python train.py --arch="convnext" --model="multi-label image tagger" --dataset="telescope images of galaxies (Galaxy Zoo DECaLS)" --train_examples=88335 --image_size=40 --crop_scale_min=0.5 --horizontal_flip=false --color_jitter=0.2 --cutout=0.4 --isotropic=false --norm="rmsnorm" --hidden_act="geglu" --mlp_ratio=2 --inner_norm=false --patch_size=[2, 2] --depths=[4, 4, 4] --widths=[80, 160, 320] --kernel_size=7 --num_labels=24 --init="xavier_uniform" --residual_init="none" --optimizer="soap" --beta2=0.99 --learning_rate=0.0019 --beta1=0.9 --shampoo_beta=0.99 --eps=1e-08 --precondition_frequency=16 --max_precond_dim=1024 --one_sided=false --adamw_lr_other_params=0.0014 --max_grad_norm=5.0 --l1_shrink=0.03 --max_steps=14300 --batch_size=512 --epochs=82.9 --lr_schedule="wsd" --decay_fraction=0.2 --final_lr_fraction=0.1 --warmup_steps=1430 --weight_decay=0.2 --adamw_weight_decay_other_params=0.05
Rows from block 7, named by matrix and row number. Rows with one number belong to one neuron. Each number is 200 + 30 x the weight over the matrix's rms, rounded and kept within 0 to 999. All counts start at 0.
# gate: MLP gate (model.blocks.7.mlp.gate.weight, 320x160), inputs 0-159
# fc1: MLP up (model.blocks.7.mlp.fc1.weight, 320x160), inputs 0-159
# fc2: MLP down (model.blocks.7.mlp.fc2.weight, 160x320, transposed), outputs 0-159
gate.263,164,143,188,153,191,188,186,133,221,206,203,194,235,178,118,192,256,195,213,184,190,123,207,185,207,206,138,210,272,200,127,207,199,170,227,219,219,201,194,204,233,157,230,193,176,199,198,207,113,185,202,234,96,178,147,217,191,200,200,185,186,194,201,185,192,187,206,200,251,205,237,210,0,229,202,201,216,204,173,214,204,200,204,231,241,227,195,189,205,197,225,86,213,190,177,203,195,197,101,226,226,167,227,208,180,182,234,141,199,181,196,213,185,254,102,258,214,197,209,211,252,154,209,229,199,229,6,193,187,228,231,198,204,197,199,196,343,189,202,250,200,218,197,151,200,205,194,200,200,187,235,275,223,198,203,199,200,216,191,239
fc1.263,213,201,196,198,200,214,151,207,260,151,191,196,204,188,22,198,203,197,202,236,198,136,203,194,199,211,199,0,199,188,189,200,199,282,166,229,198,175,214,198,192,172,203,176,191,219,171,196,320,173,170,235,241,203,77,174,230,202,196,209,230,202,220,214,204,199,217,199,233,190,201,224,0,214,200,200,195,265,215,193,211,185,239,203,205,95,202,221,199,237,204,149,206,208,198,150,199,218,12,192,222,272,220,209,238,199,230,128,146,202,287,200,198,115,296,289,225,161,236,194,197,108,212,200,204,198,148,228,241,334,217,138,202,223,170,198,315,189,281,245,198,194,188,184,198,191,278,248,196,237,207,256,179,191,200,214,200,121,243,202
fc2.263,206,175,202,176,197,199,155,193,200,241,219,209,229,135,208,182,179,195,174,222,199,230,194,201,200,206,205,218,188,236,209,201,189,237,0,201,197,200,210,199,201,196,207,201,200,195,206,184,191,229,171,210,214,196,182,165,224,195,195,196,224,204,302,203,193,201,199,193,203,13,185,195,160,103,159,202,188,255,201,164,200,189,167,198,198,191,195,191,214,190,194,220,198,194,204,200,159,237,195,197,197,200,195,195,183,167,224,286,228,194,196,184,194,187,187,186,177,198,200,200,124,213,225,183,209,196,194,201,185,214,166,214,198,215,187,128,233,185,200,161,206,244,196,205,209,187,88,205,204,208,182,190,247,358,213,194,190,201,145,211
gate.264,212,248,251,122,234,153,174,152,200,206,179,197,229,215,214,214,193,110,243,235,182,193,200,188,203,226,251,186,193,177,349,162,166,197,221,165,200,238,159,202,204,231,237,200,202,218,220,227,228,216,180,183,241,222,201,189,202,193,240,180,161,201,205,222,92,220,173,209,182,210,215,198,191,206,200,197,201,171,203,243,204,206,236,256,195,206,203,212,220,217,192,180,206,153,219,200,199,72,170,176,206,202,158,199,210,147,171,221,145,137,220,200,209,214,129,194,153,147,179,238,146,214,200,199,198,181,135,210,200,202,188,205,192,197,157,196,195,184,160,224,189,216,200,153,193,194,178,296,229,195,135,194,197,180,226,185,240,191,206,205
fc1.264,199,182,164,282,220,185,212,202,217,192,200,180,207,226,192,141,187,318,208,184,272,213,93,182,201,187,160,248,172,241,232,193,183,172,192,192,183,184,175,359,253,171,197,199,137,185,181,215,142,196,201,270,130,206,237,202,176,239,221,194,214,204,201,98,207,181,210,218,233,202,185,90,203,177,145,202,196,263,240,197,186,198,185,213,197,208,251,209,153,213,216,196,227,209,178,185,237,187,186,253,306,220,155,310,194,201,50,206,203,265,201,183,180,197,195,170,199,214,282,178,203,215,183,158,161,188,227,161,182,229,235,161,223,191,208,194,226,205,187,201,229,202,147,249,194,206,200,195,190,281,179,183,181,192,186,212,159,209,104,206
fc2.264,213,357,193,145,126,194,205,211,198,208,196,123,215,189,293,284,215,158,173,196,223,232,214,243,202,200,179,134,193,218,119,172,132,266,226,186,196,194,180,197,231,194,169,191,207,228,198,222,238,222,221,180,209,206,185,238,149,89,200,193,173,241,231,219,235,136,227,176,320,279,187,311,107,202,169,233,216,198,201,168,209,200,202,191,177,267,200,200,266,192,216,160,189,174,203,158,168,155,269,209,228,163,200,215,143,195,178,199,202,181,194,209,211,194,213,195,210,216,239,173,152,178,190,241,209,196,309,212,208,247,207,142,219,195,227,160,258,224,181,198,70,201,226,170,177,200,175,218,253,183,202,106,232,205,210,200,288,180,229,188
gate.265,170,218,230,185,210,204,197,104,106,186,196,174,206,209,171,203,221,180,117,220,200,132,177,225,199,203,183,189,200,201,176,195,212,160,180,256,203,204,201,169,235,176,200,193,206,163,199,200,212,192,192,276,201,155,217,136,205,189,212,209,201,197,201,135,202,225,185,196,213,161,201,231,199,229,199,192,217,81,193,288,215,202,257,208,186,258,201,202,202,259,236,220,197,200,200,194,206,198,112,170,191,195,185,185,209,202,215,220,200,218,174,222,213,217,195,201,185,192,188,217,199,193,253,139,179,199,202,208,177,263,214,198,200,209,208,196,179,176,211,192,193,209,192,216,198,136,233,172,204,201,221,214,383,201,235,237,195,185,188,203
fc1.265,201,182,207,211,182,172,198,209,202,204,203,170,199,202,236,199,252,202,122,198,191,196,192,269,183,200,192,198,220,172,198,178,210,173,180,197,199,143,205,183,219,198,254,182,194,196,197,191,197,195,196,201,190,188,166,198,194,263,241,183,217,226,202,199,241,188,149,206,222,208,197,208,204,199,184,201,199,175,116,299,202,214,217,206,199,221,197,224,182,207,200,192,152,202,208,131,205,204,206,201,193,188,120,175,193,192,217,209,200,207,192,221,205,208,72,197,122,257,195,260,178,142,264,205,200,277,205,200,183,217,105,168,213,198,197,223,190,201,238,207,186,208,245,187,220,185,235,202,200,209,182,208,191,198,204,206,206,192,171,195
fc2.265,201,166,193,204,214,208,213,203,187,187,203,198,203,187,329,197,215,247,199,214,194,207,199,204,218,207,193,263,199,202,244,196,202,218,163,192,193,176,215,169,201,194,294,183,213,200,251,205,246,195,197,188,190,180,129,216,284,194,225,206,198,205,202,193,235,217,221,195,197,205,209,184,206,202,150,215,189,221,202,183,200,179,193,187,205,204,192,201,202,236,179,187,206,218,189,196,194,197,255,186,197,190,200,193,213,288,201,184,195,230,208,200,204,193,205,206,191,243,119,189,246,239,194,195,206,201,255,199,198,226,95,190,199,211,185,196,204,235,203,200,182,162,186,207,173,191,224,278,187,189,199,202,210,189,206,220,208,233,169,191
gate.266,184,232,164,198,199,211,201,178,226,199,210,198,169,187,145,172,188,192,208,187,200,193,201,196,201,233,178,167,176,180,238,196,193,215,175,199,218,193,203,227,206,188,229,182,196,200,197,197,194,223,203,200,179,199,182,196,208,204,171,203,191,197,196,195,205,192,200,245,173,226,227,285,200,185,187,240,233,199,193,196,171,193,178,215,198,179,181,172,208,199,198,208,206,200,209,169,197,198,200,198,198,178,232,196,200,180,193,205,207,220,199,196,181,200,203,214,201,198,202,199,200,196,189,206,174,210,212,201,198,196,199,197,203,202,205,200,197,211,193,251,181,239,214,226,199,229,196,165,196,198,191,179,201,177,216,187,186,201,204,201
fc1.266,198,215,209,220,195,185,201,188,200,201,222,199,223,212,205,224,190,213,204,200,205,187,223,168,224,197,165,204,174,209,197,197,192,202,185,187,186,200,253,188,188,212,136,204,190,200,215,205,174,196,193,169,198,170,202,201,183,179,229,179,224,206,175,199,224,206,185,196,217,173,206,258,197,215,178,231,193,200,180,194,190,207,219,201,284,169,199,184,175,195,191,203,200,220,196,175,199,168,200,185,193,205,202,201,216,200,205,210,190,197,183,213,188,211,203,196,204,191,187,194,201,204,200,194,202,203,204,200,192,197,211,232,201,206,166,205,192,214,191,213,196,201,179,166,200,203,201,225,163,187,204,142,215,218,199,202,166,204,189,200
fc2.266,200,203,159,194,224,181,198,230,195,154,218,218,186,194,187,205,188,227,223,233,205,199,155,201,211,187,207,195,151,213,205,194,202,218,243,199,238,188,197,181,228,196,186,194,218,229,202,190,138,239,178,174,279,181,209,180,188,195,194,202,182,164,164,179,201,192,193,206,199,200,153,184,206,222,220,200,194,229,204,192,181,220,201,176,228,199,201,200,234,204,200,190,211,191,187,208,202,203,203,198,222,199,199,229,194,200,202,189,208,188,179,209,202,189,211,217,181,184,195,141,182,202,208,209,196,225,218,198,203,197,198,177,180,176,191,205,195,208,201,203,200,203,223,212,212,210,218,201,202,171,203,209,194,207,196,202,228,196,228,165
gate.267,180,198,176,202,239,239,217,192,223,206,203,247,179,196,212,196,204,176,167,208,199,198,200,186,234,200,215,181,197,209,208,200,194,203,216,196,223,203,166,220,229,197,182,204,199,202,208,202,155,226,118,191,216,194,196,192,206,203,203,197,219,196,199,213,162,186,182,207,196,201,200,222,182,219,222,188,186,293,190,200,185,262,202,216,193,201,203,187,228,191,170,186,175,213,203,200,199,199,223,184,176,213,185,203,206,200,190,237,190,183,179,187,207,204,186,201,188,191,221,199,199,317,171,207,230,199,182,192,132,180,210,204,224,181,199,180,197,205,172,203,193,249,202,199,109,201,199,189,166,199,216,202,222,221,202,184,187,204,206,207
fc1.267,236,189,190,191,191,185,197,187,205,173,200,212,202,200,205,136,206,198,189,201,211,212,194,204,188,194,199,202,207,197,205,206,175,205,187,192,192,209,206,196,178,196,226,169,222,189,192,198,152,206,171,121,255,175,223,200,206,211,190,198,183,202,205,214,219,197,187,207,173,224,181,227,237,195,199,175,230,199,210,167,214,180,182,209,201,192,162,94,205,193,186,220,200,205,184,192,226,192,203,187,177,190,215,214,189,214,216,204,260,190,184,193,201,195,204,222,234,182,187,186,198,199,163,197,194,196,207,205,201,269,202,219,235,203,197,212,175,219,209,221,204,200,181,199,188,206,203,162,173,198,194,120,199,143,225,210,207,227,168,160
fc2.267,188,183,193,195,231,203,214,190,199,194,150,202,197,207,196,182,209,204,212,195,158,197,170,185,288,234,215,198,177,203,256,199,187,205,205,184,199,182,199,209,201,194,253,205,180,251,207,201,13,171,175,193,201,197,213,199,216,190,209,200,201,199,200,178,194,176,198,229,185,197,199,202,229,207,193,219,231,205,194,183,184,192,222,198,193,215,182,199,205,214,198,177,215,209,163,210,236,193,209,199,215,183,203,153,188,199,205,205,193,207,192,204,195,247,175,231,203,220,193,191,121,185,201,204,195,198,213,207,180,159,232,210,200,183,218,185,195,215,195,200,195,208,195,207,214,200,201,219,172,198,174,228,192,201,179,131,175,200,211,216
gate.268,166,252,198,157,204,191,98,207,159,113,185,192,205,181,197,160,155,267,226,188,167,228,220,201,198,200,199,197,119,199,206,217,215,180,193,217,204,219,200,231,175,192,137,188,183,235,184,164,203,186,201,244,186,195,224,182,260,188,195,243,143,191,256,206,186,231,202,188,200,179,108,267,206,186,189,158,196,210,269,194,195,177,200,222,201,203,200,125,250,202,188,200,118,205,204,41,198,177,176,126,242,189,234,197,179,186,199,224,175,192,113,267,202,193,205,187,194,211,185,199,245,193,196,206,251,185,201,198,179,195,128,139,320,223,216,182,219,236,208,229,191,228,191,249,211,292,211,248,234,133,91,187,200,196,185,200,215,190,131,225
fc1.268,184,156,149,201,217,214,213,249,204,164,199,222,185,200,106,189,190,259,158,205,105,240,200,155,207,229,273,218,139,247,185,206,222,243,282,200,185,201,238,281,207,184,171,200,203,252,211,183,186,260,175,171,134,190,192,220,197,199,243,201,156,159,192,223,245,193,220,201,209,222,205,210,179,150,199,144,225,292,204,228,208,176,199,201,205,169,207,309,198,199,196,179,185,198,197,207,187,189,198,188,217,201,142,196,198,226,180,165,249,196,217,207,251,196,200,91,142,217,198,257,197,206,191,197,199,173,240,182,129,285,204,129,79,198,202,203,198,239,193,212,227,204,280,137,198,200,208,243,44,205,219,268,198,155,200,206,190,108,198,135
fc2.268,240,201,216,250,191,132,185,248,209,151,217,199,202,197,268,217,145,185,242,236,208,234,271,199,271,212,185,184,202,203,175,221,191,190,184,147,198,132,197,137,186,189,160,250,249,206,181,173,241,213,151,161,195,346,221,202,162,216,148,154,197,206,219,193,211,194,201,129,188,222,202,224,193,207,194,206,135,168,187,179,356,216,109,150,242,195,207,214,260,223,170,184,220,247,277,204,199,215,288,168,198,251,193,213,200,232,189,200,200,215,156,199,203,195,189,199,200,285,201,200,211,162,211,199,202,214,255,199,194,188,189,163,216,198,122,211,199,227,190,198,154,187,189,185,196,259,187,201,201,168,193,252,219,154,204,249,204,221,215,161