{"dataset": "telescope images of galaxies (Galaxy Zoo DECaLS)", "image_size": 40, "activation": "geglu", "depths": [4, 4, 4], "widths": [80, 160, 320], "num_labels": 24, "residual_init": "none", "beta1": 0.9, "precondition_frequency": 16, "max_precond_dim": 1024, "adamw_lr_other_params": 0.0014, "l1_shrink": 0.03, "batch_size": 512, "final_lr_fraction": 0.1, "adamw_weight_decay_other_params": 0.05}
Rows from block 6 of a small multi-label image tagger, named by matrix and row number. Rows with one number belong to one neuron. Each number is 128 + 24 x the weight over its row's rms, rounded and kept within 0 to 255. All counts start at 0. After the name is the row's rms in percent of the matrix's.
After each neuron's rows are labels from the 100 images, of 14848, where the neuron reaches its largest size: "top examples" is what is common among them. Only what is clearly more common there than usual is listed. The data: telescope images of galaxies (Galaxy Zoo DECaLS).
# gate: MLP gate (model.blocks.6.mlp.gate.weight, 320x160), inputs 0-159
# fc1: MLP up (model.blocks.6.mlp.fc1.weight, 320x160), inputs 0-159
# fc2: MLP down (model.blocks.6.mlp.fc2.weight, 160x320, transposed), outputs 0-159

gate.131 072 [120 106 117 106  95 159 128 128 157 127 110 139 104 255 127 108 128 129  97 148 121 125  94 121 132 128 129 147  77 140 120 125 130 129 131 154 133 141 138 173 171  95 115 161 123 122  90 117 150 126 153 155 124  83 137  79 130 145 131 142 121 100 120 133 133 132 105 121 136 133 103 121 101 112 131 127 127 186 124  96  98 121 126 129 173 104 108 133 110 125 137 115 106 129 147  99 126 129 131 128 141  99 138  86 124 107 154 121 145 133 135  97 115 129 128 159 156 135 155 128 129 165  80 132 132 144 137 175 127 129 123 137 130 136 125 136 106 111 138 149 130 104 141 178 136 116 163 193 155 126 142 127 127  66 133 132 139 142 136  71]
fc1.131 078 [115  97 121  99 155 173 107 127 104  56 121 199 126 141 126 176 141 131 128 200 130 131 130 125 132 129 149 152 129 161  91 131 107 128  97 122 130 146 127 128 160 116 132 131 115 135 118 120 148 212 169 114  48 117 145 135 112 120 130 173  70 116 142 143 167 116  76 135 141 118 125 128 191 135  63 147 116 124 163 125 134 119 113 134 138 121 118 118 137  96 113 127 115 127 109 152  95 108 107 118 110  91 128 124 135 141 116 126 145 129 126 116 128 120 115 121 129 138 113 143 125 165 149 163 130 122 144 129 120 125 132 122 137 136 132 180 128 126 129 123 139 146 129 144 121 123 109 137 115 159 183 149 143 119  91 111 146 131 113 102]
fc2.131 101 [126 132 128 131 137 120 121 115 131 127 134 122 126 114 122  85 119 120 144 127 102 127 128 111 126 118 126  98 106 170 126 127 126 132 132 129 124 128 127 108 110 109 187 139 126 144 132 107 133 104  59 135  85 129 129 136 132 143 113 122 162 129 101 131 122  96 123  57 114 189 140 127 124 114  91 130 139 124 140 127 157 125 130 131 111 136 130 137 111 130 129 109 190 124 167 121 125 125  96 132 126 126 168 130 130 129 110 128 119 112 129 126 119 156 160 128 130  49 134 147 157 136 124 114 117 127 126 133  94 134 149  53  23 120 127 159 121 127 210 128 132 129 144  74 138 133 137  98 130 153 100 125  69 128 101 130 110 151 141 134]
top examples: shape: featured or disk; edge-on disk: yes

gate.43 077 [161 125 124 197 125 110 141 122 110 135  98 123 121 130 152 135 107 126 120 140  73 126 136 133 129 116 124 113 155 138  81 130 124 174 134 127 126 134 184 144 123  88 152 140 109 129 101 130 129 125 119 134 125 194 123 133 204 157 145 127 104  70 116 121 138 157  72 160 107 129 124 129  74 139 149 134 136 138 132  76 129 134 131 136 138 129 119 117 153 128 127 131 132 123 127 151 126 113  95 118  99 175 158 172 130 109 130 128 138 106  77 128 112 128 133 119 171 128 116 112 123 156 123 125 128 139 158 101 137 111 131  51 133  85 103 127 113 132 104 126 131 126 126 139 125  74 152 127  92 106 154 154  88 120 160 156 135 100 172 126]
fc1.43 087 [165 130 150 136  84 139 136 142  78 117 129  71 122 124 166  68 109 145 127 157 135 152 123 122 128 133 129 134 119 158 128 102 134 120 109 138 143  96 107 114 103  99 158 139 115 108 160 145 121 132 112 132 137 101 141 134 130 119 127 137 128 130  78 107 117 132 146 127  55 102 136 161 125 104 117 110 137 130 110 135 155 120 125 147 107 128 137 127 132 112 133 117 184 102  70 179 136 111 124 122  77 103 120 139 123 103  33 153 146 125 157 127 102 124 123 151 101 127 135 132 126  93 129 150 156 141 124 138 129 111 144 121 133 129 129 109 237 134 134 127 123 174 133 182 156 135 126 143 121 118 128 127 139 148 128 127 123 101 124 141]
fc2.43 096 [106 134 119 116 128 126 136 130 135  92 125 120 120 133  92 128 130 122 123 125 118 129  69 147 122 132 116 127 119 132 127 126 118  99 130 148 167 115 134 119 103  93 125 155 118 102 110 103 126 106  87 142 132 129 126 148 131 192 165 106 113 135 146 143 133 103 121 129 143 124 151 129 150 115 128 118 157 138 132 156 176 102 140 136 123 126 127 106 129 130 143 122 137 175 138 177 131 133 126 128 114 124 144 128 129 119  78 108  78 127 129 108 153  74   8 151 129 135 148 131 122 133 132 134 123 154 127 113 161 148 122  75 125 115 124 130 128 158 195 241 109 146 129 139 127 144 131 124 143 112 134 118 172 128 157 147 130 132 150 129]
top examples: edge-on disk: no; shape: featured or disk; spiral arms: yes

gate.243 088 [128 129 106 121 140 128 114 126 137 142 120 114 129 123 127 113 121 158 118 148 124 129 126 127 131 127 129 129 124 126 110 123 103 134 130 132 129 130 161 102 165  88 162 134 129 165  76 176 162 127  64 137 125 134 128 167  83 102  69  99 126 161 115 125 150 132 126 127 126  98 121 227 130 162 133 124 154 128 138 153 128 128 158 132 131 137 131 144 123 130 118  83 127 117 154 130 122 130 125 150 131 127 137 128 140 117 129  89 128 134 133 132 129 152 104 134 129 133 124 121 129 126 113 123 164 147 125 121 158 112  84  65 164 226 126 141 134 133 144 140 134 164 133 126 148 124 121 117  95 116  36 126 125 155 124 132 106 168 186 124]
fc1.243 095 [117 112 128  70 144 132 148 125 104 128 100 122 125 124 140 142 104 127 149 224 138 132 129 125 125 128 129 125 115 159 139 131 128 151 128 136 128 133 132 130 223 125 133 125 124 113 126 129 157 131 163 136 138  87 127 133 183 131 136 134 121 121 127 147 133 118 127 118 126 120 143 125  46 112 133  87 122 124 129 117 132 132 103 120 122 128 126 128  85 120 117 211 130 128 113 155  67 152 166 131 117 165 129 170 130 157 128 125 114 109 135 147 139 146  65 130 118 105 127 157 167 129 113 126 130 127 144 123 128 133 137 131 128 116 141 111 145 130 129 128 119 131 120  33 121 105 135 125 120 130 117 149 149  75 183 126 129 129 109 128]
fc2.243 101 [129 167 128 138 149 152 115 176 118 127 114 123 124 112 117 128 122 173 137 139 133 128 129 139 130 155 120 136 115 128 125 123 131 161 166 123 138 136 120 114 128 121 100 119 129 129 116 122 116 119 128 135 185 123 110 126 133 144  58  60 134 165 128 159 119 138 124 127 125 132 102 108 120 118 114 127 168 125 167 141 126 127 135 132 113 133 110 196 117 116 132  88 211 132  89  31 131 137 126 150 118 136  97 158 131  97 126 131 100 153 134 134 126  92 139 124 131 127 125 115 112 136 197 129 128 132 134 136 124 101 144 119 137 129 130 177 137 135 128 173 124  78 128 132 127 192 132 121  78 141 122 131 175 142 124 124 150 149 130  80]
top examples: edge-on disk: no

gate.71 098 [218  85 106 127  95 148 127 131 130 140 128 127 116 133 138 173 129 101 152 127 135 125 137 124 128 121 119 161 130 112 121 147 146  64  56 131 124 118 127  92 118 115 127 145 121 138 154 125 133 130 122 125 165  67 170 134  93 180  84 123 102 123 110  96 125 136 136  55 125 132 106 135 118 140 200 158 127 147 118 144 184 142 139 141 137 128 133 131 124 129 127 164 158 157 131 126 106 115 131 181 142 147  85 145 121 136 140 114 113 118 122 132 121 127 132 139 133 136 137 121 127 128 132 119 119 127 101  91 126  82 156 126  97 129 109 136 119 127 131  99 122 127 182 129 128 132 202 134 125 124 142 104 135 131 181 127 126 143 135 145]
fc1.71 103 [113 111 125 168 126 104 126 126  91 144 175 128 128  98 100 109 186 142 121 132 120 160 127 125  57 151 137 126 136 127 140 138 102 149 175 201 126 140 143 129 140 129  88 124 131 114 132 106 124 122 142 130 128 158 135 126 165 128 130 114 133 141 133 124 138 137 128 128 178 120 173  60 132 113 116 121 128 150 139 129 126 122 119 125 131 128 123 130 108 126 149 118 113 126 127 128 124 133 147  86 166 122 131 127 129 136 133 158 131 187 122 120 126 106 107 107 130 124 118 133 209 127 110 140 125 123 144 190 130 153 130 117  93  90 153 160  24 130 164 130 144 135 127 129 128 197 138 129 123 123 115 157 106 143  88 138 128 126 125 132]
fc2.71 107 [123 110 148 111  69 144 124  97 175 128  75 136 154 150 118 122  70 170  80 127 125 130 152 153  66 132 128 128 157 166 133 141 121 126 133 126 124 129 124 159 123 150 139 112 137 138 141 102 124 134 129 134 137 130 162 127 125 112 136 129 124 127 133 149 149 108 104 134 132 110 190 125 136 100  90 122  98 129 124 199 113 110 189 118 122 134 122 125 110 124 140 114 140 106 129 187  54 120 108  72 136 129 131  94 116 128  94 136 124 140 128 131 121  82 138 146 137 111 135 104 147 143 129 140 120 131 125 110 150 136 140 114 136 119 122 131 129 141 132 112 106 139 147 126  45 142 123 122 127 172 110 120 129 133 128 136 134  38 133 129]
top examples: shape: featured or disk; edge-on disk: no; bulge size: moderate

gate.268 083 [132 129 194 127 132 139 160  63 136 138 135 135 131 129 146 138 138 119 121 110 183  86 121 127  94 108 132 159 126 136 153 122 143 129 137 119 132 110 126 119 117 115 128 119 120 103  65  92  90 124 141 137 168 128 137 130 133 131 113 129 112 128 157 208 138 146 124 128 127 144 127 137 156 127 155 124 121 168 136 148 144 128 146 126 121 100 130 141 155 132 119 128 109 137 101 130 122 120 120 129 144 129 150 128 146 104 122 130 105 150 126  95 200 104 119 132 141  55 132  93 111 127 123 144 138 123 160 128 123  89 141 126 124 146 136 143 123  61 126 128  94  90 128  81 123 136 138  68 156 130 128 114 118 126 175 146 146 223 142 124]
fc1.268 079 [137 130 116 135 132 119 127 123 139 134 158 165  66 138 128 127 130  89 131 127 138 118 116 140 123 124 142 138 133 165 125 153 149 134 110 130 164 153 166 133 117 131 157 140 129 119  67 146 109 110  66 167 126 147 143 146 130 130 120 118 132 132 128 168 122 126 129 113 132 142 105  92 142 135  77  89 157 152 125 135 126 132  99 121 158 129 113 130 136 132 121 123 147 137 130 120 133 108 145 130 101 104 135 122 124 143  62  54 124 144 110 132 125  78 196 132  59 117 128 125 129 130 125 120 149 125 128 117  95 188 176 141 120 140 126 127  88  44 130 149  95 130 147 190 107  87 140 123 125 123 135 110 129 101 130 140 142 122 156 131]
fc2.268 074 [106 139 126 131 122 128 133 128 111 156 134 192 111 112 153 147 161 124 130 114 142 163  83 154 123 139 137 176 113 140  91 131 120 113 149 157 125 129 136  92 129 115 116 125 149 183 114 132 166 130 117 122  93 127 162 176 124 113 159 116 139 129 128 126 144 126 138  99 118 132 146 101 166 127 144 132 115 108 130  90 116  95 116 121 128 127 142 115 162 127 147 142 163 131 126 126 120 104 131 130 129 137 146 145 165 113 123 138 139 115  75 171 138 143 141 110 157 128  90 124 112 127 158  92 110 156 129 107 133 138 157 122 135 128 118 140 131 179 125 144 120 133 125 132 122 128 136 123 128 136 122 121 109 117 124 110 233 169 134   2]
top examples: shape: featured or disk; edge-on disk: no; spiral arms: yes

gate.3 102 [166 126 124 123 112 123 127 118 135 159 157 146 132 102 132 122 162 114 105 144 132  98 134 128 105 110 112 161 132 126 138 131 151 128 147 133 134 120 128 122 118 111 178 128 133 159 138 129 137 135 127 162 142 169 145  97 127 128 176 124 127 111 146 159  80 128 130 131 125 141 128 163 122 137 112 121  92 126 122 125 127  94 134 120 132 135 139 130 121 132 125 139 141 129 131 127 127  89 131 118 142 126 120 129 128 109 133 255 127 125 132 153 111 165 109 159 132 129 138 131 150 128 132 132 130 121 175 113  96 126 132  79 122  12 150 122 117  98 121 133 134 151 127 104 127 132 164 143  82 123 145 114 110 124 134 118 156 123 123 124]
fc1.3 082 [114 126 127  76 123 126 131 150 131  97 140 109  94 133 128 128 107 120 127 160 119 133 143 159 163 128 123 127  43 184 125 125 102 134 130 135 167 128 146  83 121 132 135 157 122 126 124 164 124  99 137  99 141 123 122 173 133 152 100 181 133 127 100 137 132 101 130  96 115  84 126 132 146 125 128  83 146 123 129 131 113 113  93 115 123 119 125 134 121 141 113 111 129 195 131 134 112 127 152 141 171 108 119 132 127  97 115 140 158 119 115 127 128 108 129 130 193   4 120 128 103 116 138 123 129 143 128 128 116 137 156 151 114 187 134 159 140 126 136 129 145 126 121 152 132 123 122 137 130 167 165 185 133 128 119 114 104 145 130 129]
fc2.3 094 [108 117 129 165 109 123 126 144 111 107 128 126 130 112 140 132 104 144 132 139  89 129 124 128 130 116 129 127 123 163  66 114 141 142 151 109 175 124 150 131 129 129 146  99 128 163 103 128 116 128 147 177 137  99 113  90 121 135 120 153 208 128 171 122 123  73 135 140 137 138 168 156 127 133 159 136 130 126 130 129 129 139 127 107 126 183 151 130 118 127 133 173 127 131 127 125 129 138 122 147   7  59 114 139 146 137 146 150 193 162 114 121 125 126 132 117 166  97 122 110 128  90 193 128 113 134 133 138 107 132 128 113 122 106 130 128 158 123 125 100 127  94 137 123 151 126 130 110 136 128 133 125 131 109 136 129 136 121  65 134]
top examples: shape: featured or disk; edge-on disk: no; spiral arms: yes